config.toml
hidden_act = "relu"
adamw_lr_other_params = 0.0015
ema_decay = 0.999
warmup_steps = 980
Rows from block 10 of a small audio frame classifier, named by matrix and row number. Rows with one number belong to one channel. Each number is 128 + 24 x the weight over its row's rms, rounded and kept within 0 to 255. All counts start at 0. After the name is the row's rms in percent of the matrix's.
Before each channel's rows are labels from the 100 clips, of 14848, where the channel reaches its highest value: "loudest band" is the band of the loudest frequency at the time of the peak; "top examples" is what is common among them. Only what is clearly more common there than usual is listed. The data: synthesized solo parts of chorales (CocoChorales). In brackets: how many of the 100.
# convs0: first width-5 conv (model.blocks.10.convs.0.weight, 144x144x5, each kernel summed), inputs 0-143
# convs1: second width-5 conv (model.blocks.10.convs.1.weight, 144x144x5, transposed, each kernel summed), outputs 0-143

loudest band: 500 to 1000 Hz (59); 1000 to 2000 Hz (39)
top examples: note D5 (97); note E5 (42); note C#5 (41); violin (40)
convs0.106 108 [135 103 135 121 146 108 116 104 139 133 123 160 142 162 101 141 106 136 153 114 194 135 125 112 157 135 135 150 139 134 130 123 106 174 113 142 118  91  74 128 152 144  67 161 147 115 142  96 149 120 142  86  71 140 163  96 143 104 134 157  97 134  92 140 134 154 135 105 144 141 133 149  99 113  92 162  98 118 108 113 173 127 124 148 135 141 118 133  96 121 147 107  95 111 115 141 108  97 123  88 172 104 150 139  74  71 150 136 141 107 125 112 121 109 150 163 114 117 106 149 150 130 177 125 157 107 123 112 134 135 136 140 151 162 122 147 107 131 162  91 153 101 123 103]
convs1.106 100 [ 94 170 110 138 100 155  98 150 166 152 107 108  99 147 124 120 160 121 145 177 125 116 151 105 157 110 156 111 147 155 114 139 126 126 156 149 125 112 145 131 157 109 148 128 113 146 112 183 114 132 149 160 129 159 130 137 176 121  75 118 129 132 133 149 145 134 166 116 138 151 137 117 160 102 174 141 165 161 128 167  98 124 145 109 125 127 119  88 160 136 144  83 129 121 116 142 135  99 101 106 145 141 180  95 127 108 187 116 138 130 167 156 138 167 147 135 101 130 133 135 135 127 152  89  98 145  85 120 118 117  77 112 149 136 161 131 124 137 116  98 153  78 151 130]

loudest band: 1000 to 2000 Hz (45)
top examples: note F4 (80); note G4 (48); trombone (39); note D#4 (35)
convs0.99 098 [132 160 183 102 144 149 147 121 169 119 119 126 115 146 125 174 107  87 116 134 181 135 112 109 117 142 111 123  86 112 126 115 144 146 120 142 105 148 108 134 119 128 151 116 172  85 146 108 128 187 101 144 118 169 128 129 153 148 154 111 149 143 118 124 135 154  93 105 170 104  67 102 141 156 138 158  86 112 118 140 116 171 135 174 108 119 138 165 127 161 147 142 118 117 120 127 110 115 157 111 159 164 111 124 122 117  89 129  90 128  95 118 171 101 110 134 119 126 124 145 126 129 149 130 166 112 149 129 118 154 140 177 120 103 129 140 140 148 159 125 104  86  88  83]
convs1.99 096 [133 156 114 127 134 100 137 122  92 113 100 140  99 125 152 131 161 115 145 116 180 135 113 137 120 143  91 106 112 132 127 110 106 143 121 120 174 117 132 110  96 122  92 105  89 146  90 135  87 119 128 124  88  99  65 138 150 134 118 163 139 139 110 130 105  85 104 137 115  77 101 139  43 142 112 133 150 112 126 121 110 149 125  90 142 158 140 177 109 107 151 131 148 132 136 149 105 135  92 107 119 148 153 101 139 118 127  93 125 184 108 130  93  98  79 156 111 112  97 125 140 110 161 135 125 117 148  98 130  83 141 131 109 134 114 147 135  95 111 112 152 133 115 162]

loudest band: 250 to 500 Hz (76)
top examples: note B4 (87); note C#5 (49); note A4 (33); horn (30)
convs0.59 086 [129 129 113 140 111 117 125 152 153 168 111 111 116 152 113 141 119 121 162 113  85 189 146 187 155 107 115 137 132 140  96 146  95  39 131 182 128 103 100 115 112 129 120 129  82 155 117 147 120 149 157 151 111 125  94 146 119 152  95 136 133 138  99 157 168 145 163 143  87 119 150  82 117 108 128 130 139 119 139  94 121 116 144 143 126 109 159 128 122 105 100 157 117 166 164 130 116 153 160 125  82 126  89 171 145 147 125 135 133 107  99 134 129 143 136  98 103 105 123 119 108  93 114 161 123 134 138 119 100  96 105 115  94 150 120 114 151 150  92 136 136 154 109 128]
convs1.59 099 [114 128 126 133 158 135  71 145  88 110 186 135 135 153 112 136 118 154  89  89 156 161  88 148 158 128 154 163 143 130 149 126 151 138  88 106 131 153 148 168 100 136 110 125  60 138 127 129 126 136 119 135 100 122 141 124 134 146 123 115 126 148 112 100 150 171 126 122 126 127  97 147 110 118 189 102 147  80 106 142 140 112 116 126 121  87 200 149 120  98 132 142 141 107 150 146 113 123 139 131 115 147 132 130 151 135 130 156 130  60 135 108 154 123 171 131 118 146 110 119 103 147 115 145 107 138 116 105  80 117  93 139 113 164 119 145 181 128  91 136 137 139 105 126]

loudest band: 250 to 500 Hz (85)
top examples: note G#3 (93); tuba (66); note A#3 (66); note C#3 (28)
convs0.18 114 [ 97 128 139 178  64 132 109 147 131 107  97 153 132 127 111 135 150 147 143 110 113 112 125 136 110 108 106 123 118 162 161 110  97 133 119 150 131 154 174 121 119 137 141 155  87  98 180 107 114  95 144 126 118 130 144  81 109  86  98 125  79 135 114 139 110 101 116 145 155 166 108 126 147 114 114 134 125 133 112 141 134 121 106 115 128 148 169 136 121 125 119 158 119 140 102 163 136 163  93 171 126 150 122 121 114 137 128 145 121 149  88 104 132  98 122 154  90 123 135 152  58 147 130  62 131 130  85 149 139 148 158 155 146 124  98 186 144 167 135 138 123 121  93 130]
convs1.18 094 [103 125 101 103 182 119  99 134  96 128 101  80  99 129 119 114 128  87 140 133 129 155 129 135 139 151 130 146 114 136 129 129 169 132 131 160 140 151 121 133 168 142  96 149 130  78 160 106 112  96 137 122 134 125 117 139 138 156  98 124 125 115 141 110  91  70  97 142 123 152 124  88 102 139 111 165  97 128 104 115  82 122 120 141  78 165 103 121 173 138 118 164 128 152 107 154 147 157 137 139 176 150 140 129 142 131 113 141 197 108 130 103 157 117 116 143 127 114 121 135  91 132 176 111 110 121 120 210 128  97 130 120 125 129 144 108 146 138 132 110 104 137 150 172]

loudest band: 250 to 500 Hz (74)
top examples: note E3 (98); note B3 (70); bassoon (49); note F#3 (43)
convs0.54 106 [191 148 110 107 119 115 131 134 120 129 120 146 116 148 125 128  95 147 127 146 140 114  87 150  64 112 134 133 107 157 144  94 142 111 121 140 142 108 144  89 152 130 147 118  86 157  70  93 109 120 153 115 136 131 147  93 164 117 185 145 101  99 128 136 168 125 128 101 123  88 121 144  85 131 112 132 106 111  91 127 200 136  85 129 119  99 156 123 136 164  96 141 132 105 149  99 175 106 109 111 129 137 134 104 135 110 117 122  87 131 120 105 115 122 122 107 133 152  73 142 136 144 129 130 128 109  75 155 151 160 118 144 157 104 110 119 157 119 118 173 126 113 121 127]
convs1.54 101 [143 128 132 115 164 144 106 172 108 123 127 131 122 116 113  97 102 101 131 151 152 103 130 106 139 121 142 142 137 105 134  82 139 113 125 136 130 151 168 132 103  64 130 148 124 165 158 112 160 107 143 150 136 119 133 145 118 168 142  89 142 102 163 172 159 139 136 122 178 133 154  94 113 138 172 121 134 104 101 121 119 112 119 119 175 143 124  78 148 160 131 131 118 157 124 146 125 158 108 122 140 106 133 106 107 115 107 104 136 136 133 163 113 182 150 104 113 117  89  98 139 112 110 154 135 147 136 149 169  86 122 185 106  99 119 199 143  88 140 115 133 158 141 100]

loudest band: 250 to 500 Hz (79)
top examples: note A3 (87); note G3 (76); tuba (60); note B3 (30)
convs0.53 104 [ 95 117 175  96 141 112 120 101 100 155 106 128 132 142 122  76 141 131 181  92 122 150 121 125 157 144  87 165 129 118 147 167 121 124 139 130 165 173  77 108 136 117 103 116 157 145 147  96  86 141 149 157  94 107 115 146 122 116 117 120 118 114 116 125 104 128 198 110 147 122  67 176 124 121 176  79 132 110  94 150 148 143 140 136 125 136 152 126 161 140 127 112 128 121 123 179 125 131 111 141 126 138 106 137 151 170 137 111 133 130 119  79 156  88 115 114 136 101 164 136 120 123 115 153 118 161 158 114 119  94 142 159 133 146 115 144 145 116 120 111 151 102 162 132]
convs1.53 111 [114 145  87 152 136  89 151 153 148 104 212 117 118 129 123 136 146 122 118  89 142 138  87 129 135 131 126 120 109 102 174 150 155 161 109 101  80 129 139 118 130 112 152  76 119 137 117  79 124 122 173 172 117 111 131 156 133 171 117 154 118 159 138 111 130 129 143 114 120 132 136 135 173 127 151  88  89 132 138 137 141  84 124 118 114 138 134 126 104 105 104 154 119 117 139 120 103 128 135 161  99  98  60 116 121 143  98 143 127 143 148  84 156 145 126 136 162 179  95 164 151  94 126 119 151 136 113 129 113 123 105 118 148  88 130 123 106 113 115 137 157 114 147  97]

loudest band: 250 to 500 Hz (87)
top examples: note D#3 (56); tuba (56); note A#3 (39); note F3 (30)
convs0.125 085 [105 104  86  84 101  96 179  93 146 129 117 130  88 120 176 117  86 118 172 137 129 121 116  98 105 127 118 145 117 130 149 155 133 123 141 120 135 128  73 107  98 164 119  73 138 126 115  95 124 115 106 131 116 119 122 135 164 101 150 121  88  84 181 101 130 127  90 125 120 159 170 119 122 104  99 149 119 149 119 150  84 108 122 103 130 141 110 155 135 190 110 153 123 131 129 133 131 119 132 148 154 147 113 141 125 179  93 122  74 139 150 140 123 135 108 113 142  99 156 127  89 139 157 130  99 153 147 104 124 133 152 177 104 160 128 116 121 126 124 135 155 104 112 145]
convs1.125 092 [101 178 120 143 115 118 148 139  91 132 105 119 136 127 164 165  94 150 172 145 157 146 145  96 131 165 116 122 133 115 128 151 127 137 159 112 110  93 178 118 121  96 149  82 100 146 150 184 167 128 143 117 117 121  95 113 115 110 118 149 122 154 136 144 125 108 106 111 130  75 125 101  90  94 122 165 116 126 125 119 168  78 146 113 146  96 103 110  86 142 105 123 153 152 152 140 149 112 114  88  86  84 139 137 115 166 174 154  84 142 122 143 106 150 116 140 113 134 128 119 130 119 135 150 194 113 116 114 135 118 161 111 110 126 158 136 107 117 139 108 117 101 103 119]

loudest band: 250 to 500 Hz (83)
top examples: note D#3 (62); tuba (54); note A#3 (41); note F3 (30)
convs0.22 110 [152  74  82 150 128 101 157 103 115 124 130 111  94  94 110 106  84 102 132 117 101 132 140 139 144 125 121 104 114 140 144 101 114 147 140 119 110 182 132 147 158 155 140 100 149 130 196 119 109  89  95 141 102 140 149 175 119 158 139 118 143 123 105 161 131 153 109 108 153 120 121 120 107 143  96 159 125 133 148 134 131 125 125 127 147 138 120 142 118 139 135 107 175 138 104 195 124 127 135 145 102 120  95 147 136 174 151  82 123 139 105 113 147 133 148  87 116 131 125 108 130 128 137 139  85  72  88  97 138 174 130 177 190 145 114 134 102 137 124 114 125 126 130 112]
convs1.22 097 [135  74 123 118 123 119 187 178 116 125 110 121 135 156 115  80 121 113 152 129 139 118 108 150 165 122 133 116 116 170 109  82 132 159 102  97 161 110 136 132 144 107 145 112 138  94 122 128 121  85 122 128  91 128 175 102 101 127  80 149 133 132 139 120  70 139 116 138 114 120 132 102 124  91 101 105 132 115 100 141 132 143 130 154  69  95 118 135  99 152 105 101 130 184 145 141 118 114 160 142  93 137 117 172 120 151 138 121 114 120 112  71 135 125 133 117 115 108 119 165 149 100 101 114  88 158 112 109 127 142 143 106  93 155 156 110 141 116 121 168 110 125 122 171]

loudest band: 1000 to 2000 Hz (53)
top examples: note F#5 (80); note E5 (47); violin (45); note G#5 (37)
convs0.24 088 [ 82 149 124 114 132 170 151 170 115  95 140  65 157 137 119 125 125  82 145 127 138 129 107 153 120 144 113 157 162 129 149  79 107 130 125 114 137 161 141 141  89 128 103 161 131 124 118 122 146  93 133 141  78  96 147 102 126 148 152 113  98  92  74  94 161 144 124 135 126  99 130 135 130 155 140 133 133 137 117 123 140 150 170 142  89  75 145 117  96 182 112 166 120 151 170 122 131 111 124 108 115  96 106 111  99  70 136 120 110 122 115 122 122 118 152 112 124 129 105  99 134 134 205 133 106 122 159 104 123 156 165 158 137 130 115 114 127 123 138 136 106 114 142 117]
convs1.24 094 [120 133 125 156 108 156 162 124 139 122 145 134  92 134 163 145 130 154 134 150 176 134 113 133 133 113 116 112 111 123 133 130 108  91  79 107 111 127 124 128 146 105  77 139 127 114 121 147 143 113 138 109 120 169 109 109 135 110 171 159 163  84 122 126 126 143 153 112  89 124 128 124 112 146 132 142 202 147 125 109 128 141 101 142 124 138 131  98 113  94 154 157 145 121 174 152 128 132  85 116  92 109 116 106 101  96 106  91 166 168 123 164 196 104  71 107 112 176 154  90 140 143 100 142 149 145 138 114 163 111 117 109 164 121 116 108 123 137 108 143 101  99 147 144]

loudest band: 250 to 500 Hz (74)
top examples: note G#4 (37); note A3 (32); horn (25)
convs0.140 101 [146 130 119 136 103 140  92 152 102 130 142 133 137 125 125 118  98 117 142 135 103 121 155 127  90 130 105 155 110  95 158  67 190 177 129  96 116 148 101 133 117 128 139 118 113 164  94 133  78 100 117 118 108 117 179 147 121 128  92 127 131 111  64 130 128 172 110 131 134 126 127 143 127 161  73 125  87 123 158 157 156 122 113 138 123 130 102 122 162 123  70 116 137 144 137 133 123 123  92 129 165  58 136 136 110 165  99 164 122 147 136 107 113 119 110 117 121 128 120 102 156 113  99 147 130 129 118 126  94 149 133 189 144 122 120 152 146 123 109 117 154 109  97 145]
convs1.140 099 [109 125 100 192 134 147 136 130  83 145 152 124 108 142 150 129 137 148 156  95 145  75 142 195 135 147 123 113 118 156 117 124 140 131 144 131 132 145 115 117 161 144 143  85 139 153 117 147 136 127 106 165 131 154 150  90 174 119 111  93 128 106 147 178 112 144 143 110 156 165 159 126 153 136 129 141 124 110 125 126 131 146 160 130 142 172 105 132 116 126 166 109  94 103  56  74 120  97  85 127 102 114 139 132 154 138 131 144 126 129 173 147 158 108 117 134 122 133 124  66 116 133  94 124 168 143 120  99 161 128 115 159 102 133 119 114 104 147 118 120 153  95 140 130]