A small audio frame classifier, trained from scratch.
Data: trained on synthesized solo parts of chorales (CocoChorales), 128.5 epochs.
Rows from block 12 of a small audio frame classifier, named by matrix and row number. Rows with one number belong to one channel. Each number is 500 + 40 x the weight over its row's rms, rounded and kept within 0 to 999. All counts start at 0. Numbers have three digits each.
After each channel's rows are labels from the 100 clips, of 14848, where the channel reaches its highest value: "responds to" is what is common among them. Only what is clearly more common there than usual is listed. The data: synthesized solo parts of chorales (CocoChorales). In brackets: how many of the 100, against the usual share in percent.
# convs0: first width-5 conv (model.blocks.12.convs.0.weight, 176x144x5, each kernel summed), inputs 72-143
# convs1: second width-5 conv (model.blocks.12.convs.1.weight, 176x176x5, transposed, each kernel summed), outputs 59-117

convs0.126:550482403505450424492491464441473452473478494435466512553558438513584496477475501538520537465508452567485452587534495486464523539474471485529459511530460594421423500578443549537507522444505526473444429516543499583446
convs1.126:594573469549536421495490538516410395523552536471456515488460532473537516529469477500467465555513417540552498563482468525474471431509548502478522511499517474474483471497544438497
responds to: note B4 (93 vs 9.4); note A4 (75 vs 8.5); horn (28 vs 6.7); note C#5 (28 vs 9.7)

convs0.117:496534493462450545465469461436511499459538509465483496615511513496473459498520477462555524486511499418453543508486571408464508474444512463492513478543498572468493546513561498494465503422537552510443454489496472514495
convs1.117:490528534428496498502506482541475491532486468496462491579466558462495442520525479472479523540415446484458546491492432453400452485487499525450528476542509482507499557468471446523
responds to: note F#3 (56 vs 4.8); note G#3 (37 vs 8.1); note G5 (32 vs 6.4); note E3 (28 vs 2.8)

convs0.85:602419443522475478552476510436509470538481513475470524449563516564495441487497438476502494501452502477505470497475467566406461506488475535450458538527473487490528455479529506504442467518495533579501467412522517515508
convs1.85:468482549542460477488489470446578541430545521526537487521454561496456397464553480497468496509546549457462439486575503559498534479465412588567507463529518501503457539549496535516
responds to: note G3 (56 vs 6.2); note F3 (53 vs 3.5); note E3 (43 vs 2.8); bassoon (42 vs 8.1)

convs0.166:474462570493500457526470502487521498534470491457424467430469483505426457443465509495479545535437495486494477500468564507538475536497498517522506570495487494509500478528499529495475517532550491467467457416524589542557
convs1.166:573532536499512490511534489485463521446475468471528449445467463495510532523485466552549462535525533534531458524562453480510528473458457506492522556497466472499503496532430525476
responds to: note G#4 (39 vs 9.4); note C#4 (35 vs 12.3); note A3 (30 vs 8.5); note B3 (26 vs 9.7)

convs0.2:463470515432443476488456545516500439535507459527529497491489512575463523442498495490464462567501512532556533485461549468419474512546526465469512475559491620491472435545469476522530439493459490569517415448568479605506
convs1.2:456512550471463419488471495533477501512437466415486523465500540524503471570545497480512423484538526437506460504536449502495474452511470535480551473590562505469520527568462542548
responds to: note G3 (98 vs 6.2); note A3 (98 vs 8.5); note B3 (37 vs 9.7); bassoon (36 vs 8.1)

convs0.27:524574505533554522510502425504520557571461587503524410458451466471479480442516546525505533522472452465450456479445505515481509555523464420422549454518507472576502505503530524547447566459444570494534468507495432533500
convs1.27:501431492455461531442519635502482504550510517511500452461483512505555446539507428503523495461422512434430418555562508536476456550499482492527503477514518532507478521494441454477
responds to: note C4 (97 vs 10.8); note G3 (61 vs 6.2); note B3 (61 vs 9.7); tuba (56 vs 8.7)

convs0.169:474522501535469545476448474555569556433517496486533491505500530512560457473452439529502524518480522524463477515534418477486523520483451478499447523466459486456433529512529389448556547504478525432567572490495467524477
convs1.169:485501464530449477554538511493531519472450549493454470520513403499597471483494499518599496451526489498502532559493484499508531547524542475509488507511484533537498511512539489467
responds to: note G#5 (55 vs 3.9); note F5 (38 vs 8.2); flute (37 vs 8.6); note G5 (33 vs 6.4)

convs0.96:459567446552484514510492465442570489555474494496607516527445530469488528520491443514513468452521483566460523498529497487434536454461541480448484521564451431482462538512561434490570616467538549519432412430473450488417
convs1.96:445503474514500514535489532448464485475432498487513536535543498448493436498496458514530458503448458519541504558469571553528482494510490524443454519534502458496438565458462461527
responds to: note E5 (49 vs 8.1); note F#5 (29 vs 7.3); flute (25 vs 8.6)

convs0.58:514419552554472465478498552465489521501431509524568456473507448546483421566467485451520495513590531587505480506490478569470560463499479482521424492489479509534512494440533577509528557526544485485553487538504467450498
convs1.58:504507447452485509500520523560526500474476490491536496483514473547518541495518472487453556526571471422531458442467518428494427516475555521519420453506534446540481511548523531516
responds to: note E5 (60 vs 8.1); note D5 (54 vs 8.4); note D3 (39 vs 2.4); note A3 (33 vs 8.5)

convs0.86:596521506517513504500511525466480503490471465484509518508451510469474504472477494508507557460471476458379615488471433490473463568477499470512471447462493475467429460507428465491511513465542454491436461468513527493495
convs1.86:529520463540428560481507500399469500479508525449614525511474555452527514445462584453510473526482519476604420546510524544535539496464500457487481476469587481522546556485473495565
responds to: note C4 (51 vs 10.8); note A#3 (48 vs 10.2); note C#4 (45 vs 12.3); tuba (35 vs 8.7)

convs0.25:520550459435462568453532521490512454540513535511529551493502513564525525521542552514486449434506475483535479559549463493530461467396487503558494436546526424445482571519511469542433493451464509465484444454439450470511
convs1.25:513499529499561550484441536450547484464495559548534521498444576477517511485520472435489490505519468473497510496487500504491471485534526477458484545469499500555437559491516525460
responds to: note A#3 (58 vs 10.2); tuba (52 vs 8.7); note F#3 (47 vs 4.8); note F3 (42 vs 3.5)

convs0.76:500499568464558538443470491449519574537509502513461523487539489508554461552529501518461528500420448534502453475525532497511585526546450399488493483558514502490436522521565560566498525432451522520554532508474475510492
convs1.76:465471507480475459537457469504470505518565578441438582449467488459559491487537550407413472466463493488507484523477531430491542485510531514435488527440533480528531431513447487506
responds to: note G3 (63 vs 6.2); note F3 (54 vs 3.5); note C3 (37 vs 0.6); bassoon (37 vs 8.1)

convs0.19:599476512495491455507466564497475514502475467510528480483472547513584557482531558466545520527522571495532550479564459486489510497468503491482466603475528430464463548518552561467446482488480502499516456506484490571565
convs1.19:533484509535538470513536463512443528526488532529526553499496523442539455451478467581447539483488506535509539503563491493518504525471554479511512498490519409464495507489547552541
responds to: note A4 (43 vs 8.5); note A#4 (35 vs 10.8)

convs0.55:523456470554494459488492582507550508433468480512492516527462503500430534491452538495549514521550418438600485491448531428541582471559496475451545503538490419491549514524423493474489521484447479466527487524547547576488
convs1.55:506398514542485427468525520498445596467476503586490511518563494507479515483455520483526566523484508472536506469549582402517431511534527504534532440512569565553524392544483526477
responds to: note G#3 (54 vs 8.1); note A#3 (40 vs 10.2); note D5 (33 vs 8.4); instrument: tuba (33 vs 8.7)

convs0.24:501562498430490503544504487493564480470494496459565542540529490458490493451573507432444455486526507470374475503535509457441518526522505545543539498492486534446434510514522488478510488517499461550457520511529460535493
convs1.24:500429535540520499516519478503551497385439582532535536504505511516495478530460542475474483587585535536555504550510508540471502512446479524486521486502586556476547478491501479464
responds to: note F#3 (99 vs 4.8); note G#3 (76 vs 8.1); tuba (76 vs 8.7)

convs0.170:567424527494457516540484507435447429483499489526492511559488517501495468488489514510484456557438449489528575465476507488525480545457460488457512433575473550491506480489493478524576488466480493505508482465503460509410
convs1.170:490551532474467504502518522507501483446518502465524459432488472447494531567480511564489541428486523562509504482489548539487530458536476509509555534471571467513524437518434438458
responds to: note A4 (89 vs 8.5); note A#4 (79 vs 10.8); note C5 (44 vs 9.9); horn (43 vs 6.7)

convs0.173:596472412491560551501464462483520522499529559511431527584461497467552396451524494483495527502454486531474486467517507554489504508511434433492545513577462581498475553460462488503526429459572435478463413487459546481480
convs1.173:473493509481489469480599532401475457532554506593562539440479522562472483504488504472419510560523515525490539511519481538442429473514504489495592477434469549510487463448410495563
responds to: note F#3 (77 vs 4.8); note G#3 (70 vs 8.1); tuba (45 vs 8.7)

convs0.165:515439481551436486496513427454424490491507488634498531563446497533487443530515511489532483491531460461551542511562475513483495464554563553425568594541513483499499493525428508426456457465516438471548477504485570531540
convs1.165:536446472485482491515473496468523441481491459482533503485517459474482489462558519498515475541442513478516499471487501545449488493472488495555551493538479540403499463485517527471
responds to: note C4 (54 vs 10.8); note D4 (54 vs 12.5); note A3 (41 vs 8.5); note B3 (40 vs 9.7)

convs0.128:476549543494455443557535494499578487526512521530507544540500522604538492576473502441461511455494475571511514564494539528444493504427447480531537479489526455490436516454475461473426416503552478522504502380505487499476
convs1.128:464534453467554507441568530532507493476517490542420485542528514515485458512488587532487487400507534489485559507569456521514564479447520516487526541499435451504460464473544532532
responds to: note A#3 (40 vs 10.2); note B3 (33 vs 9.7); tuba (31 vs 8.7); note C4 (31 vs 10.8)

convs0.42:538474497426538517522543497517527475538553453443482528431516465497482514513525514522528510509462455440554497440488520507495506481514514455389562507523528517441478513567501489461432504482492464457437542469560496487456
convs1.42:497481467515535444542477493476448513550490449520485512522527531495487479514524463460570510442492469493475493511544538451512438601513510510570566464454565493509537415543501455495
responds to: note G#3 (51 vs 8.1); note C#4 (50 vs 12.3); note G3 (47 vs 6.2); tuba (39 vs 8.7)

convs0.112:507508550530507562449474386469500590486482552479458505448450515512428503457564495462503564454492511552469448522491435489486529499491557484440456508464522522486508484491503519496493520465455571583466474535487509488586
convs1.112:497565560446456446437505540549483541425466580527472536503564434502468411455509523554555475527518484490502508508545480527521503484435522467509521485590568552559545507486501422527
responds to: note C4 (90 vs 10.8); note C#4 (57 vs 12.3); cello (38 vs 9.7); instrument: tuba (34 vs 8.7)

convs0.133:485461472499552427527482610529463489498492512535506563525516513605482487558538533540523552544442508469472531523511447498499546430515482507483484521534467456569492488442512441543480479514463500460472449464538528557472
convs1.133:504460471597503579479501511442526484522481514480418567522546397481446479533503589475558498551539487507532521486518546449474449486527431498521502481513580443509506470500427422512
responds to: note G3 (92 vs 6.2); note A3 (72 vs 8.5); note A#3 (44 vs 10.2); tuba (37 vs 8.7)

convs0.153:504482564513548464545440514485469525579544547430489551496568500564408468541559450545493571553471488419539475601533439521502430510473481522490413514514442510539529494530511445560537485516467434535452476528497497501553
convs1.153:520519540458461434502507519533491470481498511500488539460492436535490517539533474518512525510495457489514511503475447506567495523574491439520456474555550559468572464552417482540
responds to: note G3 (97 vs 6.2); tuba (53 vs 8.7); note A3 (34 vs 8.5); note G#3 (30 vs 8.1)

convs0.34:540401456427469499547526411500366483534556460492461508461522528519545472432441497533459415536534533526501521552472505485537561453470519503515541455469449481434466493536447506513491458517488495516431507507550493460490
convs1.34:482504530476525481458517584519488563458577601515474442559467492445479517458539466560461508470522454471447543549594520536441565423483468479466457559489531508499460516515532478558
responds to: note C4 (51 vs 10.8); note B3 (49 vs 9.7); note G3 (38 vs 6.2); cello (38 vs 9.7)

convs0.11:558444558389505495550492432440482536519501425573470538482413502522473463571469490476493439469574477534545425480567449427491451458470503513481509460469480531473444529517483425517486535460537468570458459548488486493556
convs1.11:454508472488509490581429496527518497548506489487465448495449536341478502519532440474487579489432535474487456525464475542560512459438463483567492461502528470532536536492546498498
responds to: note C4 (92 vs 10.8); note D4 (68 vs 12.5); note A#3 (53 vs 10.2); tuba (48 vs 8.7)

convs0.97:484549500444410515473507605477578407467417500477559518503537533534455468566455460508442527495536526552546489445518471545404491522529550546513515545558528446534505519470575519432458490539433490525434511530481512498489
convs1.97:468440518492493481492438494427446519492547444532612534574467481475494493472502525471481491496466508469451523541439496436413511476488456521457498452474425457495478452482473463459
responds to: note A#3 (75 vs 10.2); note C4 (41 vs 10.8); bassoon (37 vs 8.1); tuba (34 vs 8.7)

convs0.62:525556464532501467490559550448465454498525467422491465551456548492487555506438461511521472487465476541542528558491522501492512476512519499523495483507469537545471624461522498581487520509477463474467482487501445557509
convs1.62:598479497511482482511446515534489522487515545540514529479485520622502517475566480455475582494501492484466410423538524437616497528564492514540510476385477448512494497459448450539
responds to: note E5 (63 vs 8.1); note F#5 (60 vs 7.3); violin (40 vs 13.9)

convs0.83:468512595556497506517477483489462471494510552517430506457545481513491454469447514506484418457552568437495588461478463495496471482497520517544458559462487423501493535495554531459486447498569467442518464484526514510448
convs1.83:539543549422479478475516481539577480517485537574424554511509448499485476455513429482536500517574487495484463476433577467464515408503497464529533450507510543553493553561457421529
responds to: note F#3 (94 vs 4.8); note B3 (65 vs 9.7); tuba (58 vs 8.7); note G#3 (30 vs 8.1)

convs0.10:476509472505574490567556530487541507488469510536502544594500469547525436520545503556487530528535513526438447544620448482552421529450526423466457483550566456483543502572441515515561511531513555473509491498514516486551
convs1.10:464504419488524514548477479519481449486483483520453554491416515471459486445501525444558522450478492461433466509508490495519495508524516480478439542430503486487449481506493458497
responds to: note A#3 (61 vs 10.2); note G#3 (38 vs 8.1); note F3 (31 vs 3.5); tuba (26 vs 8.7)

convs0.70:477519528516549543437472489482509430531531519511479522429441489531440498450469457483459595543486429505461448549521490511479525412472484454513439473462543582520507584497442535486557485483544518408524464497451536476455
convs1.70:455466499525545496524537506554525511467517492454488538467579483487535509500463523447542515521565453464487522508501459547495467519565465534514521429535489544606437483468509489477
responds to: note G#4 (89 vs 9.4); note A#4 (31 vs 10.8)

convs0.0:505538435445522496482441573517482481471459561489546421524442532497530468539451470449498522568519498471490498487458513546574496498517523557489410454440608500503469453483487462420521488485542511492495510459504518420455
convs1.0:525488472463448520561482448539451521489517460423555519477475461543493492407496535520469511526493520513540511536491456520497500466470464535507473464495433523508544395414451487519
responds to: note B4 (100 vs 9.4); note C#5 (49 vs 9.7); note A4 (47 vs 8.5); violin (47 vs 13.9)

convs0.7:538515517464549487501485510487495494469526568478493533442449549499471491527524562522482497485471454514475559468532494540456434447539607489478485546560535520439550532504543457476513496538560418513483468522432473523555
convs1.7:455519554522498487462533504467506530472520537446435495517511550490494527515498445590517526604519478502534471476543590477536515517436420453519491508505553519479481494446457484491
responds to: note C4 (70 vs 10.8); tuba (69 vs 8.7); note B3 (41 vs 9.7); note G#3 (38 vs 8.1)

convs0.121:483528482525454531517491470453418452504534550446528508469486469493412532489552550400475493543456523471576460497482526477536488536426471512518468376401453470527423468422496403479516444498489480469508468508480509505560
convs1.121:476475542510511523510491476512486551490510608520474453483477484528499478441501472469594449463526546479493528530515450405487537487516504528472565441551502501533573487474506547522
responds to: note F3 (67 vs 3.5); tuba (55 vs 8.7); note G3 (51 vs 6.2); note A#3 (46 vs 10.2)

convs0.144:501474541449528492446520492468534490422515510585503474466547499506579461479459524508496534521552476583452414494552503495528488540507478447498459494520475506512460533573511464471504489472477527467518439518492505498535
convs1.144:451487466384505534529496458441430486564557521519440542554552508505581490499534474566481478447535451401510507463519505482549458487485496450535567504464450443571471506528484501521
responds to: note E5 (55 vs 8.1); note F#5 (36 vs 7.3); note C3 (26 vs 0.6); note G3 (25 vs 6.2)

convs0.129:525517511470547504563490433431502507515541452572530507460484452468454505486499483542507467473544445494596563509435503489573486481513481503485509513448486495487572480494529495568509553507486516420520475472486535534488
convs1.129:513420475531491516469439509477441480484458450559477454464528582457567547512540464528503537481584479490505463519515500532458484466515472518577535458466433512548560515502520499493
responds to: note F#3 (96 vs 4.8); note G#3 (85 vs 8.1); tuba (54 vs 8.7)

convs0.124:568516554498490490534459485482475490478478504531513484485465486510521459524526569393440480514484480482564530547535437516470504532505476497437495556589449468493501466555460453459454515551486528456534496462483416467486
convs1.124:420499518534494497462471524494511440538520453491487463551530514474444510491499569450451523489504518455514502500462498510421554436495434471509422474439542513472504481430474540484
responds to: note F3 (72 vs 3.5); note A#3 (51 vs 10.2); note C4 (47 vs 10.8); bassoon (38 vs 8.1)